{
  "model": "class-conditioned image diffusion model",
  "dataset": "capsule endoscopy frames (Kvasir-Capsule)",
  "train_examples": 42238,
  "image_size": 48,
  "horizontal_flip": true,
  "conditioning": "class",
  "arch": "unet",
  "objective": "v",
  "cond_dim": 256,
  "targets": ["finding"],
  "num_classes": 11,
  "cond_dropout": 0.2,
  "norm": "layernorm",
  "hidden_act": "gelu",
  "channel_attention": "se",
  "pixel_unshuffle": 2,
  "widths": [64, 128, 192, 256],
  "blocks_per_level": 1,
  "scale_shift_norm": true,
  "attention": true,
  "upsampling": "transposed_conv",
  "init": "trunc_normal_002",
  "residual_init": "none",
  "optimizer": "muon",
  "muon_scale": "match_rms_adamw",
  "learning_rate": 0.0076,
  "momentum": 0.95,
  "nesterov": false,
  "orthogonalizer": "polar_express",
  "adamw_lr_other_params": 0.0021,
  "max_steps": 6400,
  "batch_size": 512,
  "epochs": 77.6,
  "lr_schedule": "wsd",
  "decay_fraction": 0.2,
  "final_lr_fraction": 0,
  "warmup_steps": 320,
  "weight_decay": 0.1,
  "adamw_weight_decay_other_params": 0.01
}
Rows from block 7, named by matrix and row number. Each number is 50 + 15 x the weight over the matrix's rms, rounded and kept within 0 to 99. All counts start at 0.
# convs0: first 3x3 conv (model.decb.0.0.convs.0.weight, 192x384x3x3), inputs 220-239, a 3x3 kernel for each
convs0.139:50 50 49 50 50 49 50 51 49 50 50 48 49 50 48 49 51 50 52 50 49 50 49 48 50 51 49 50 50 48 50 48 49 50 51 50 49 49 48 48 49 48 50 51 49 50 49 48 49 50 50 49 51 50 50 51 47 49 50 49 50 52 49 51 50 48 48 48 48 51 51 50 50 50 48 49 50 49 50 52 49 51 51 48 49 48 48 51 51 50 50 49 48 50 50 49 50 51 50 50 50 48 50 50 50 50 51 50 50 50 48 51 49 49 49 51 50 50 50 48 48 50 49 51 51 50 49 50 47 49 50 50 49 50 50 50 49 48 50 49 49 50 50 49 51 50 48 50 49 48 50 51 50 50 50 48 49 50 49 50 50 49 49 50 47 47 47 47 49 49 49 50 50 47 49 49 47 50 52 49
convs0.140:50 50 48 50 51 50 51 51 50 48 50 48 48 50 49 51 52 51 48 51 48 49 49 49 53 54 52 48 50 49 49 50 50 52 51 50 47 49 47 49 50 49 52 52 50 49 50 47 48 50 49 52 52 50 49 49 47 50 50 49 53 53 50 48 49 47 50 50 49 52 53 51 49 49 48 49 49 49 53 53 50 48 48 46 49 49 49 55 54 52 47 50 47 48 50 49 52 53 51 47 50 48 49 49 50 51 53 52 48 50 47 48 50 49 51 52 50 49 49 48 50 50 49 51 51 50 48 51 47 48 51 49 52 52 49 49 50 48 49 50 50 52 52 50 49 49 48 49 49 49 52 52 51 48 50 48 50 49 50 51 52 51 49 49 48 49 50 50 54 54 52 49 50 48 49 50 49 54 54 52
convs0.141:50 49 49 50 52 49 54 54 52 52 50 49 53 53 49 58 56 53 53 50 48 54 53 49 59 56 53 52 49 48 53 53 49 56 55 52 53 50 49 54 53 49 59 57 54 53 50 48 54 52 48 58 56 53 53 49 48 55 54 49 60 59 54 52 49 49 54 53 49 59 57 54 53 49 48 55 54 49 60 58 54 55 50 48 59 58 49 64 60 56 54 51 49 55 55 49 60 57 52 54 50 50 55 55 50 61 59 55 52 49 48 53 52 48 58 56 53 51 49 48 52 52 49 56 55 52 54 50 49 55 54 49 60 57 54 53 50 49 54 54 49 58 57 53 51 48 48 52 52 49 57 55 53 52 49 48 53 53 49 58 56 53 56 51 49 60 56 50 66 61 56 53 50 49 55 54 48 60 59 55
convs0.142:49 48 48 47 48 49 49 52 52 48 47 49 48 48 48 51 53 51 48 46 48 49 48 48 51 55 53 49 48 49 47 48 49 50 54 53 47 46 48 46 47 47 49 54 52 48 46 48 47 47 48 51 55 52 47 48 50 49 48 49 52 56 54 47 47 48 48 49 49 50 53 52 47 46 49 47 46 47 49 54 52 46 45 48 46 46 46 51 56 52 48 48 51 47 47 48 50 53 51 47 47 49 47 47 47 49 54 52 48 47 49 47 47 49 49 53 52 47 47 48 47 47 49 49 52 51 46 46 47 46 46 47 50 53 52 48 47 49 48 47 48 50 54 53 47 46 47 47 47 49 50 54 54 48 47 49 48 49 49 50 53 51 47 45 50 46 45 45 49 53 50 47 47 49 46 47 46 50 54 52
convs0.143:50 50 50 50 49 50 52 50 50 49 50 50 52 51 52 53 49 52 48 49 50 51 50 53 52 49 52 49 50 50 52 50 52 52 50 51 49 50 51 52 49 51 53 50 52 49 49 50 52 49 52 53 49 51 48 49 51 53 51 53 55 50 52 49 50 50 53 49 52 52 50 52 48 50 49 55 49 53 54 50 52 48 48 50 54 50 51 56 48 51 49 50 49 52 49 51 53 49 51 50 49 49 53 49 51 54 48 51 48 49 50 51 50 51 52 50 52 49 50 50 51 49 50 52 50 50 49 49 49 52 47 52 54 47 52 50 50 50 53 49 51 53 50 51 49 50 50 52 49 51 53 50 52 50 50 50 52 49 50 53 50 52 47 48 51 54 50 53 55 50 54 49 48 50 53 49 52 54 49 51
convs0.144:50 51 48 50 49 49 50 50 50 51 49 45 51 49 48 52 51 50 52 50 46 51 49 49 51 50 50 52 51 46 51 49 48 51 50 51 51 51 47 50 49 48 50 50 50 52 50 46 51 49 48 51 51 51 51 50 46 50 49 48 50 52 51 50 50 46 50 48 48 52 51 51 52 51 47 51 49 49 51 51 52 54 51 47 50 49 47 51 52 51 52 51 47 51 49 50 52 52 52 52 50 46 51 49 48 51 51 49 51 51 46 51 50 50 52 53 52 51 51 46 51 48 49 51 52 51 52 52 46 52 49 47 51 52 51 52 51 47 50 49 48 51 52 51 51 50 46 50 49 49 51 51 50 52 51 46 52 49 49 52 52 50 53 49 45 53 48 46 52 51 49 53 52 46 52 50 49 52 53 52
convs0.145:50 50 49 50 50 51 50 48 50 50 48 48 50 48 51 51 48 51 49 47 47 50 49 49 49 47 50 50 49 49 49 48 51 50 47 50 50 47 49 49 48 51 48 46 50 50 47 47 50 49 50 52 48 50 50 48 48 50 48 49 50 45 48 50 49 48 49 49 51 49 46 50 49 47 46 48 47 51 49 45 49 51 47 47 49 45 49 50 42 48 50 48 48 50 48 50 49 46 50 49 46 47 51 48 50 50 46 50 49 46 47 51 48 48 51 48 49 50 49 48 51 49 51 51 48 49 49 46 47 49 48 50 50 47 49 50 49 48 51 48 51 49 47 50 50 49 48 50 48 50 51 48 50 49 47 48 51 49 50 50 47 49 50 47 47 50 47 51 49 45 50 51 48 48 49 48 52 50 47 51
convs0.146:51 53 52 49 52 50 49 50 50 51 54 53 48 52 51 48 49 50 52 55 54 49 54 52 48 51 51 52 54 52 48 52 51 49 52 52 52 55 53 50 54 51 49 51 51 51 54 51 49 53 49 48 51 51 53 57 54 49 54 51 48 51 51 52 55 52 49 53 49 49 50 50 53 57 53 48 54 52 47 52 51 54 59 55 49 54 52 47 52 52 53 56 53 49 55 52 47 50 50 52 56 54 49 56 53 47 51 51 52 55 51 49 53 50 48 51 49 52 54 51 50 52 49 49 51 50 53 56 54 48 53 53 47 51 51 52 55 52 49 54 50 48 51 51 52 54 53 48 52 50 48 50 49 52 54 52 49 54 50 49 52 51 54 57 53 50 53 49 49 52 51 53 57 54 49 55 52 48 52 51
convs0.147:48 50 49 50 51 51 49 51 51 47 51 48 50 53 50 50 54 51 48 51 48 50 54 49 49 52 49 47 50 48 49 52 51 48 51 51 47 51 48 49 53 49 48 52 49 47 51 49 49 54 50 49 53 50 46 52 48 50 56 49 47 54 50 48 52 48 50 53 49 49 53 49 46 52 47 49 55 49 48 54 49 45 52 46 49 54 47 48 54 48 46 50 48 49 53 49 48 53 50 46 52 48 49 54 49 48 54 50 46 50 48 50 54 50 49 54 50 48 51 49 49 51 50 49 52 51 46 51 47 50 55 49 48 54 49 48 51 48 51 54 50 49 52 49 47 50 48 50 52 49 49 52 50 48 51 48 49 53 49 48 53 50 46 51 47 50 54 47 48 54 49 45 51 48 50 55 50 48 54 50
convs0.148:48 49 49 49 49 48 49 50 47 48 48 49 49 48 47 48 50 46 48 48 50 50 47 47 50 51 46 48 48 50 49 48 49 50 51 47 47 47 50 49 48 48 49 50 46 48 47 49 49 48 47 49 50 47 46 46 49 49 46 46 50 50 46 47 47 49 49 48 48 49 51 47 46 48 49 48 47 46 49 50 45 46 45 48 49 47 48 49 51 46 47 47 49 48 47 46 49 50 46 47 46 49 48 47 47 47 49 45 47 47 49 48 48 47 48 50 46 48 48 49 49 49 50 50 51 49 48 48 50 48 47 48 46 48 45 48 47 49 49 48 48 49 51 47 47 47 48 49 48 47 49 50 47 48 48 49 50 48 48 49 51 47 46 45 48 50 47 48 50 50 46 47 48 49 49 48 47 48 51 46
convs0.149:51 51 49 50 54 51 50 53 52 51 53 50 50 55 50 49 52 52 54 55 50 53 56 51 51 55 54 51 52 50 51 54 51 51 54 54 53 54 50 52 57 51 51 55 54 52 53 50 50 55 51 49 53 53 52 54 51 51 56 52 50 55 54 52 52 49 50 54 49 49 53 52 54 56 50 52 59 52 51 56 53 55 56 52 54 59 54 52 57 56 52 54 49 51 56 50 50 54 53 53 55 52 52 57 54 51 55 55 52 53 50 52 55 51 51 55 54 51 52 49 51 53 50 50 52 52 53 54 49 51 56 51 50 54 54 51 53 50 52 55 50 50 55 54 52 53 51 53 56 51 51 54 53 51 52 50 51 53 50 50 53 53 54 53 51 51 54 51 51 55 54 53 55 51 53 58 52 52 57 55
convs0.150:51 52 53 47 50 49 51 52 51 51 54 55 46 51 50 52 55 54 52 55 55 45 50 49 52 56 53 52 54 55 47 51 50 52 54 53 53 55 55 46 52 50 52 56 54 51 55 55 45 52 50 52 56 54 53 57 57 46 53 51 55 58 55 51 54 54 45 51 50 53 56 54 52 56 55 44 51 49 53 57 54 53 58 58 44 53 50 54 59 56 51 54 55 44 50 49 51 54 52 52 56 57 45 52 52 52 58 56 51 55 56 45 52 49 51 55 54 51 53 53 47 50 50 52 54 53 53 58 58 44 52 51 52 56 55 51 54 54 45 51 50 51 54 54 51 54 55 47 52 50 51 55 53 52 56 55 46 52 50 54 56 54 53 58 58 43 52 49 55 59 56 53 57 57 45 52 50 52 56 55
convs0.151:51 51 49 50 49 49 50 48 47 51 51 49 49 47 48 50 49 48 51 52 50 49 48 48 48 48 46 51 51 49 50 48 49 50 48 47 50 51 49 48 47 47 49 48 47 51 51 49 48 47 47 48 47 47 51 53 50 48 47 47 49 47 45 50 51 48 48 48 47 49 48 46 50 50 47 48 44 46 48 46 44 50 51 48 48 46 45 49 47 43 51 51 49 49 46 47 48 46 47 51 53 49 48 47 46 48 47 46 52 50 49 49 47 47 48 47 46 51 51 50 50 49 48 49 49 47 52 51 49 48 45 46 49 47 47 51 52 48 48 48 47 48 48 47 51 51 49 49 49 47 49 48 46 50 52 49 49 48 47 48 49 46 48 50 49 46 44 44 48 46 44 50 49 47 47 45 46 47 46 44
convs0.152:48 50 50 50 51 49 49 50 51 46 49 49 49 49 49 49 49 51 45 49 48 48 50 48 47 48 49 47 51 50 49 52 49 48 49 50 45 49 48 48 51 49 47 49 51 45 50 49 49 52 50 47 49 50 44 50 48 48 50 49 46 48 50 46 51 49 50 53 51 47 50 51 44 48 47 47 49 49 47 48 49 44 51 47 48 52 48 45 46 48 45 49 48 48 50 48 47 48 50 45 50 49 48 51 49 47 48 50 45 49 49 49 51 49 48 50 51 48 52 50 50 53 51 48 49 50 44 48 48 47 49 48 47 48 50 46 49 48 49 51 48 47 49 50 45 50 48 48 51 49 48 49 50 46 51 49 48 52 50 48 50 51 46 53 48 48 53 49 45 49 50 43 48 47 47 49 48 46 48 51
convs0.153:50 50 51 52 51 51 51 51 50 50 52 50 54 53 52 54 53 51 49 51 50 52 50 50 52 51 51 49 50 50 52 50 51 51 50 51 50 51 50 54 51 51 52 51 49 50 50 50 54 52 51 52 52 51 51 51 49 55 54 52 54 54 51 49 50 50 53 51 49 52 52 50 50 53 50 55 53 51 53 54 49 49 51 49 55 53 50 54 54 50 49 52 50 54 52 51 53 53 51 50 52 49 56 54 51 55 54 52 49 51 49 53 53 52 53 52 52 49 50 51 51 50 50 51 52 51 51 52 50 55 53 52 53 52 52 49 50 50 55 53 50 53 51 49 49 51 50 53 52 51 52 53 51 50 51 50 54 52 51 53 53 51 49 49 48 55 52 52 54 53 52 50 53 49 56 53 50 54 52 49
convs0.154:51 51 51 50 50 50 50 51 50 49 51 50 50 51 50 52 52 50 51 53 50 51 50 50 51 51 50 49 51 50 50 50 49 51 51 49 49 52 50 49 50 50 49 50 49 49 53 50 50 51 50 51 52 51 49 52 50 51 50 49 52 52 49 50 53 52 48 50 50 50 50 49 50 52 50 49 49 49 50 51 50 51 56 50 50 51 48 51 51 49 49 52 49 48 49 49 51 52 50 50 54 49 50 51 49 50 52 49 49 52 50 51 51 49 52 53 49 52 53 50 50 49 50 51 51 50 49 52 50 50 50 49 53 54 51 50 52 51 50 49 50 50 50 50 51 52 51 50 50 51 51 52 50 51 53 50 50 51 50 51 52 50 49 55 50 50 51 50 51 52 48 49 53 50 50 50 49 51 52 50
convs0.155:48 50 48 49 49 51 50 49 50 47 49 48 49 48 53 50 49 49 46 48 48 49 48 54 50 49 51 48 50 48 49 49 53 49 49 50 46 48 48 49 48 53 50 49 50 47 49 48 50 49 54 50 49 49 47 49 48 50 48 53 49 48 49 46 48 47 49 49 53 50 50 51 46 47 48 49 47 55 49 49 50 46 49 48 50 47 54 49 47 49 46 48 48 49 48 55 50 49 50 46 48 48 50 49 54 49 49 50 46 49 48 49 49 53 49 49 50 47 49 49 50 48 52 49 49 49 46 50 48 48 48 54 50 48 49 46 49 48 48 49 53 49 50 52 47 50 48 49 49 52 50 49 50 48 49 48 49 48 52 50 49 49 45 47 45 49 48 53 49 49 50 46 49 49 48 47 53 49 50 51
convs0.156:50 51 48 49 51 50 48 49 47 49 50 47 48 50 48 49 50 49 49 51 48 48 51 50 48 49 46 49 51 47 48 50 49 48 49 47 49 50 46 48 50 49 47 48 46 49 51 47 48 51 50 48 50 48 48 50 45 48 50 48 48 48 47 50 51 47 48 50 49 49 49 48 49 51 47 48 50 49 49 50 47 48 50 44 49 50 47 50 50 46 50 52 47 49 51 50 49 48 47 48 50 46 48 50 50 48 49 48 50 51 46 49 51 50 48 48 48 50 51 47 49 51 50 49 50 47 49 51 47 49 51 50 49 49 48 49 51 47 48 51 49 48 49 48 50 51 47 49 50 49 48 50 47 49 52 47 48 51 50 48 49 48 46 48 43 47 48 48 49 47 44 49 51 46 48 50 49 49 51 48
convs0.157:48 49 49 49 49 47 50 48 49 45 46 48 51 51 48 49 48 49 47 48 49 54 53 49 51 51 50 47 50 49 51 52 49 50 49 50 47 49 49 52 53 49 50 50 49 45 46 48 51 52 48 49 50 49 45 48 49 52 52 50 49 50 49 47 50 50 52 54 48 50 50 48 44 48 47 52 52 47 50 49 48 44 48 51 55 56 51 48 50 49 46 47 47 52 52 47 49 50 49 44 47 48 52 52 47 48 50 48 45 46 47 50 50 46 49 50 49 48 51 51 51 53 49 51 51 50 44 46 45 51 51 46 47 46 48 47 48 48 52 52 48 50 49 49 46 48 48 51 51 47 49 49 48 46 48 49 50 52 48 49 49 49 45 51 51 55 59 52 51 51 49 45 46 48 51 51 48 48 48 49
convs0.158:48 50 51 49 51 51 49 50 52 48 50 52 49 52 52 49 52 55 48 51 53 48 53 53 49 53 57 48 51 52 48 53 53 48 51 56 49 52 52 49 54 53 49 52 57 48 51 52 48 52 53 49 51 57 48 50 52 47 52 54 48 52 58 49 50 51 48 53 51 48 52 56 47 49 52 48 53 52 49 53 57 46 50 51 45 52 54 46 51 59 48 50 51 48 52 52 49 51 55 47 49 49 47 51 51 47 52 58 48 50 52 48 52 52 49 52 56 48 50 51 48 51 52 48 51 54 49 51 52 48 52 54 50 52 58 48 49 51 47 51 52 48 52 56 48 50 52 48 52 53 49 52 56 48 50 51 48 52 52 48 52 57 46 51 52 47 55 55 47 54 60 48 51 53 47 52 52 49 52 57
convs0.159:49 49 50 51 49 51 49 50 50 48 46 49 51 49 53 49 50 52 47 47 50 53 50 53 48 50 52 49 48 49 52 50 53 49 50 52 48 46 49 51 50 54 47 49 52 48 48 49 52 50 53 48 50 51 48 46 49 51 50 55 48 50 52 48 47 50 52 49 53 48 49 51 48 46 49 54 51 56 49 50 52 47 46 49 52 51 57 47 49 53 49 47 50 53 50 54 49 51 53 48 47 50 54 51 54 48 50 52 48 48 49 52 48 52 48 50 51 49 48 50 51 50 52 48 50 51 48 46 49 53 50 54 48 49 51 48 46 49 52 49 52 49 50 52 47 47 50 51 49 52 48 49 51 48 47 50 52 50 52 48 49 51 47 45 48 53 51 56 46 48 52 47 46 49 51 49 54 49 50 52
convs0.160:49 49 48 49 50 50 50 51 51 49 47 48 49 49 50 52 51 51 49 47 48 49 49 49 50 51 51 49 48 48 49 48 49 51 51 50 50 47 48 49 49 50 51 50 50 49 47 47 49 48 49 50 50 49 48 46 46 50 48 49 52 51 49 49 48 48 50 49 51 50 50 50 50 46 47 49 48 49 51 51 49 49 45 46 49 46 46 52 49 47 49 47 48 50 49 51 51 50 49 50 46 46 49 48 48 51 50 49 50 48 47 51 48 50 52 51 49 50 49 49 49 49 50 50 50 50 50 46 46 51 49 49 52 52 51 50 47 47 50 49 49 51 51 50 50 47 48 50 49 50 51 51 50 51 48 48 51 49 49 51 50 50 49 46 48 49 46 48 49 47 46 50 47 48 49 49 50 52 51 50
convs0.161:52 53 51 47 51 48 51 51 50 54 57 53 47 51 47 51 53 50 55 58 53 48 53 49 52 55 52 54 55 52 47 52 49 50 52 50 54 57 52 48 53 49 52 55 52 54 56 50 46 51 46 52 53 50 54 58 53 47 53 49 52 55 50 53 55 51 47 52 48 51 53 51 55 57 52 46 52 48 51 54 50 54 58 51 46 54 46 52 55 50 54 57 53 47 54 49 52 53 49 55 57 51 47 53 47 51 55 50 54 56 52 46 52 48 50 53 51 53 55 52 48 52 50 51 53 50 55 59 52 46 53 46 50 51 48 53 55 51 48 52 49 51 53 50 53 56 52 47 52 48 51 54 51 54 57 52 47 52 48 52 52 50 56 61 53 46 55 47 52 55 50 54 57 50 46 52 47 51 54 51
convs0.162:49 49 50 49 50 50 51 51 49 48 47 51 50 50 50 52 51 48 48 46 51 49 48 50 50 50 51 49 48 52 49 49 51 52 51 49 48 46 50 48 48 50 50 49 50 48 46 51 49 49 51 51 52 49 47 46 51 51 49 50 53 52 48 48 47 50 49 48 50 52 51 49 48 46 51 50 49 51 52 51 51 47 44 50 48 47 49 52 50 49 47 47 51 48 49 51 51 51 51 48 47 50 49 48 49 51 50 49 47 47 51 48 48 51 51 51 50 48 48 51 50 49 51 51 50 49 46 45 51 48 47 52 50 49 51 48 47 50 50 49 51 51 51 51 48 47 50 49 49 50 51 51 48 47 47 51 49 48 49 50 51 48 47 44 50 49 46 49 53 51 48 48 46 52 48 47 51 52 51 50
convs0.163:50 51 50 50 51 52 52 50 51 49 51 50 50 50 52 51 49 49 49 52 50 49 49 52 50 48 48 49 51 49 50 50 52 51 49 50 50 52 50 50 51 51 48 47 48 50 52 51 49 51 53 50 48 49 50 53 51 51 52 54 49 48 48 51 53 52 52 51 52 50 48 49 50 53 50 50 52 53 49 49 49 51 55 51 50 51 53 49 48 49 49 51 50 49 51 52 49 48 49 50 54 50 51 52 52 51 49 49 51 52 50 51 52 53 51 50 50 50 52 51 50 50 52 50 49 49 49 50 48 51 52 52 52 51 51 51 53 50 51 52 52 50 48 50 51 53 51 50 51 53 51 50 51 50 52 50 50 51 52 50 49 49 51 55 52 49 52 53 46 43 44 50 53 50 50 51 52 49 48 49
convs0.164:49 48 48 47 49 48 49 49 50 49 46 48 46 46 47 49 49 51 49 46 49 48 47 48 49 49 50 49 47 49 46 48 47 49 49 51 50 47 49 47 47 48 48 47 50 48 46 48 46 47 48 49 48 51 49 47 51 45 46 49 48 47 50 49 48 49 48 48 47 49 48 50 50 46 49 46 45 47 49 47 50 50 46 50 46 45 47 48 46 51 48 46 47 46 46 48 49 48 50 50 46 49 48 47 48 49 48 50 49 46 48 47 46 48 49 48 50 50 48 49 48 48 49 50 49 50 50 46 49 46 46 48 48 48 52 50 47 48 47 47 47 49 48 50 49 47 49 48 47 48 49 49 50 48 47 48 47 47 48 49 49 50 51 47 50 45 45 46 46 45 49 48 45 47 45 44 45 48 47 50
convs0.165:50 50 48 50 49 49 51 50 51 51 51 49 50 49 49 51 52 53 53 52 51 50 50 50 53 53 54 51 51 50 50 49 50 50 51 53 50 50 50 50 49 50 51 52 53 51 51 50 51 49 51 51 52 54 51 51 50 50 48 50 51 51 53 51 50 50 51 49 50 50 51 51 50 51 49 49 47 48 51 51 52 51 52 51 50 47 50 51 51 55 49 50 49 49 48 48 51 50 52 50 49 51 48 48 50 50 51 53 50 50 50 50 50 48 50 52 51 50 50 49 51 50 50 50 50 51 50 50 50 49 48 48 50 51 52 51 50 50 50 49 49 49 50 52 50 50 50 51 48 49 51 50 52 49 50 51 50 49 50 51 50 52 52 50 51 50 48 51 53 52 56 50 50 49 49 47 49 50 51 53
convs0.166:51 50 51 51 51 49 50 50 50 50 48 51 50 49 49 48 48 50 50 49 52 50 50 48 47 47 50 50 49 51 50 50 49 48 49 49 50 49 52 49 49 49 48 48 49 50 49 51 49 49 49 47 49 49 49 48 50 47 48 48 46 46 48 49 47 50 49 49 48 48 48 50 50 48 51 49 49 48 48 47 49 48 46 50 48 48 47 46 46 49 49 47 51 49 49 49 48 47 49 49 47 52 49 49 48 46 46 49 50 48 51 48 49 48 48 49 49 49 49 51 50 51 49 50 49 49 51 49 50 49 49 49 47 48 49 50 49 51 50 51 49 47 48 50 49 49 52 50 50 48 49 49 50 50 47 50 49 51 48 48 48 49 50 47 51 46 47 47 46 46 49 49 48 51 49 49 49 48 47 50
convs0.167:49 51 51 49 48 48 50 49 50 49 51 51 52 50 50 47 46 48 50 51 51 53 49 50 46 45 48 50 51 51 50 48 49 48 47 50 50 51 52 51 49 50 47 45 49 49 50 51 51 49 51 47 46 49 49 51 52 51 48 50 46 44 48 49 49 50 50 47 48 47 46 49 49 51 51 52 49 50 46 45 48 50 50 51 49 45 47 43 41 47 50 51 52 51 49 51 47 46 49 49 49 51 51 48 50 45 43 48 49 50 51 51 49 50 47 46 49 50 50 51 50 49 49 49 48 50 50 51 52 51 48 50 46 44 48 51 51 52 50 47 49 47 46 49 49 50 51 49 47 48 47 45 49 50 50 50 50 49 50 47 46 49 49 50 51 51 48 50 45 42 46 50 51 52 51 47 49 46 45 48
convs0.168:50 50 50 49 50 50 51 51 52 51 48 49 50 49 50 52 50 51 51 47 49 49 49 50 51 51 52 50 48 49 49 49 50 51 50 51 51 47 49 49 48 48 51 50 50 51 47 48 49 48 48 50 50 50 50 48 50 47 49 50 49 49 51 50 49 51 50 50 51 52 52 52 50 47 49 48 48 49 52 51 52 52 48 49 48 49 49 51 50 52 50 48 50 48 49 49 50 50 51 50 46 48 49 48 48 50 50 51 50 47 50 49 49 48 50 50 51 49 47 51 48 49 51 50 52 53 49 47 48 47 47 47 50 49 51 51 48 50 49 49 49 51 50 51 50 48 50 49 50 50 50 51 52 50 47 49 47 48 49 50 51 51 51 47 50 49 49 49 53 51 53 51 48 50 49 47 48 52 49 50
convs0.169:49 49 49 51 50 52 52 49 50 48 47 49 51 50 53 52 47 52 47 47 49 52 49 54 51 46 50 48 49 50 52 50 53 52 48 50 49 47 49 51 49 54 52 46 49 49 47 50 52 49 54 53 47 51 46 46 49 52 49 55 53 46 50 49 48 50 52 50 54 51 47 51 47 46 49 51 49 54 51 45 50 47 45 50 53 50 57 52 46 50 48 48 50 50 50 54 51 46 50 48 45 48 52 49 54 52 46 49 49 47 48 51 49 53 52 48 51 48 47 49 51 50 54 52 48 51 48 48 49 52 49 54 52 47 50 48 47 50 52 50 54 52 47 49 48 47 49 51 50 53 51 47 50 48 47 49 51 49 55 52 47 51 48 45 49 53 49 58 52 44 49 48 47 49 52 50 54 52 46 50
convs0.170:51 48 51 50 51 52 51 50 50 52 49 50 50 50 53 50 50 50 53 50 52 51 52 54 50 50 51 52 50 51 52 52 53 50 50 51 53 50 52 51 52 53 50 51 52 53 50 53 51 53 54 51 51 52 53 50 52 51 52 53 50 51 51 53 50 52 51 53 55 51 51 52 53 51 52 51 53 55 51 51 51 53 50 52 51 53 53 51 51 51 52 49 52 50 51 53 49 50 50 53 50 51 51 52 54 49 50 52 52 49 51 51 51 52 51 50 51 52 50 51 51 52 54 51 52 51 52 50 51 50 51 52 51 50 50 53 50 52 50 53 53 49 51 51 52 49 51 51 53 54 50 51 51 53 50 52 51 52 54 51 51 52 55 49 53 52 52 55 51 51 53 52 49 51 51 52 54 50 50 51
convs0.171:49 49 50 50 50 51 50 50 50 48 49 51 48 49 50 51 52 51 48 50 51 47 48 49 48 50 49 48 48 49 49 50 50 51 51 51 47 49 49 47 49 50 50 51 52 48 50 51 48 50 51 50 51 51 49 52 51 49 50 51 50 52 52 49 50 51 48 49 50 49 51 51 47 49 50 47 48 50 50 51 51 49 50 50 46 48 48 49 52 50 48 50 51 48 48 50 50 51 51 50 51 51 48 48 51 50 51 52 49 50 51 49 49 50 50 51 51 50 51 51 48 49 51 50 50 51 47 49 50 48 50 49 50 52 51 48 48 49 48 49 50 50 51 51 48 49 50 47 49 50 50 51 51 50 51 51 47 48 50 49 50 50 47 50 50 44 45 47 47 49 49 48 50 51 48 49 51 50 51 51
convs0.172:50 47 51 52 48 50 49 51 48 50 47 53 51 47 53 50 50 49 52 49 54 52 49 53 50 52 49 51 48 53 52 49 52 50 51 48 52 48 52 53 48 52 50 51 49 52 47 54 52 47 53 50 51 50 52 46 53 52 47 53 51 51 48 52 48 53 52 50 52 51 52 49 53 48 56 53 48 54 51 52 49 53 48 55 53 49 54 51 51 49 52 48 55 52 48 53 50 51 49 52 47 53 50 48 51 49 51 48 51 47 53 51 49 54 50 53 49 51 48 53 52 50 52 49 52 49 53 47 53 50 46 52 49 50 49 53 48 52 53 49 52 51 51 47 51 47 52 52 49 52 50 52 49 52 47 53 52 49 53 50 52 50 52 49 55 52 49 55 53 52 49 52 47 53 52 48 52 51 51 48
convs0.173:50 50 50 48 50 48 49 49 51 50 51 51 49 51 49 48 48 50 52 51 51 50 52 49 48 49 50 51 51 50 48 51 48 48 49 50 52 52 51 48 51 49 48 49 51 51 51 51 48 51 49 47 48 49 51 52 51 48 51 48 47 48 49 51 51 51 49 52 48 48 49 50 52 51 50 49 52 48 48 50 50 51 53 50 48 53 46 46 48 49 52 51 49 49 51 48 47 49 50 52 51 52 50 52 49 48 49 49 50 51 50 48 51 49 48 49 50 50 50 50 49 51 49 48 48 51 49 50 49 48 52 50 48 49 50 51 51 51 49 51 49 47 49 50 51 51 51 49 51 49 48 49 50 51 51 51 49 52 49 48 48 50 52 53 52 48 52 47 46 47 48 51 51 50 48 52 48 48 49 50
convs0.174:49 50 50 52 50 50 51 48 51 47 49 48 54 50 51 54 49 53 48 48 47 55 50 52 56 50 52 49 49 48 55 50 51 53 49 53 48 48 47 56 50 51 54 49 52 47 48 47 54 50 51 53 49 51 46 46 44 56 49 50 54 47 51 48 50 48 55 50 51 53 49 51 49 48 47 56 48 50 56 47 50 46 48 45 56 50 51 56 50 54 48 49 47 54 49 51 53 48 51 49 47 46 54 49 51 54 48 51 49 49 47 55 51 51 55 48 51 50 50 49 53 49 51 54 51 53 47 49 48 57 51 53 55 49 52 48 49 49 55 51 52 52 48 51 48 49 47 54 50 51 55 49 53 49 50 47 55 51 52 55 51 52 47 46 44 56 49 51 56 51 54 48 48 48 56 49 51 55 48 52
convs0.175:50 50 50 48 49 51 48 48 51 49 51 50 46 48 50 47 48 51 49 50 50 46 48 51 46 49 52 51 51 49 47 48 50 47 48 51 51 51 50 46 48 49 47 49 52 50 51 50 46 48 50 47 49 51 50 51 50 44 46 50 46 48 52 51 52 51 47 49 50 47 49 51 50 51 49 45 48 49 45 49 51 50 52 50 43 47 49 45 49 51 50 50 50 45 48 50 45 48 51 51 51 50 45 48 50 46 49 53 49 51 50 46 47 49 45 48 52 51 52 51 48 50 50 48 49 51 50 52 50 44 47 49 44 46 51 50 51 50 47 48 50 47 48 51 50 50 50 46 47 50 47 50 52 50 50 50 46 48 50 47 48 52 51 51 50 44 47 49 46 48 51 50 51 49 45 47 50 46 49 52
convs0.176:52 52 50 51 51 49 51 51 49 51 50 49 51 50 49 52 51 49 51 50 49 51 48 48 51 50 49 51 50 49 51 49 49 51 50 49 53 51 49 53 51 50 52 51 49 51 50 49 51 49 49 52 51 49 51 49 47 51 48 48 53 50 49 52 51 49 52 50 49 52 51 50 52 50 48 51 48 49 52 51 49 51 49 48 52 48 51 55 53 53 51 51 49 50 49 50 50 50 49 53 50 48 52 48 49 52 51 49 51 49 48 51 49 49 51 50 48 52 52 49 51 51 50 51 51 49 50 50 48 50 49 49 51 51 50 51 50 49 52 51 51 53 52 50 51 51 49 51 50 49 51 51 49 50 49 48 51 49 49 51 51 49 50 46 46 52 47 48 54 52 50 52 50 49 51 50 50 51 51 50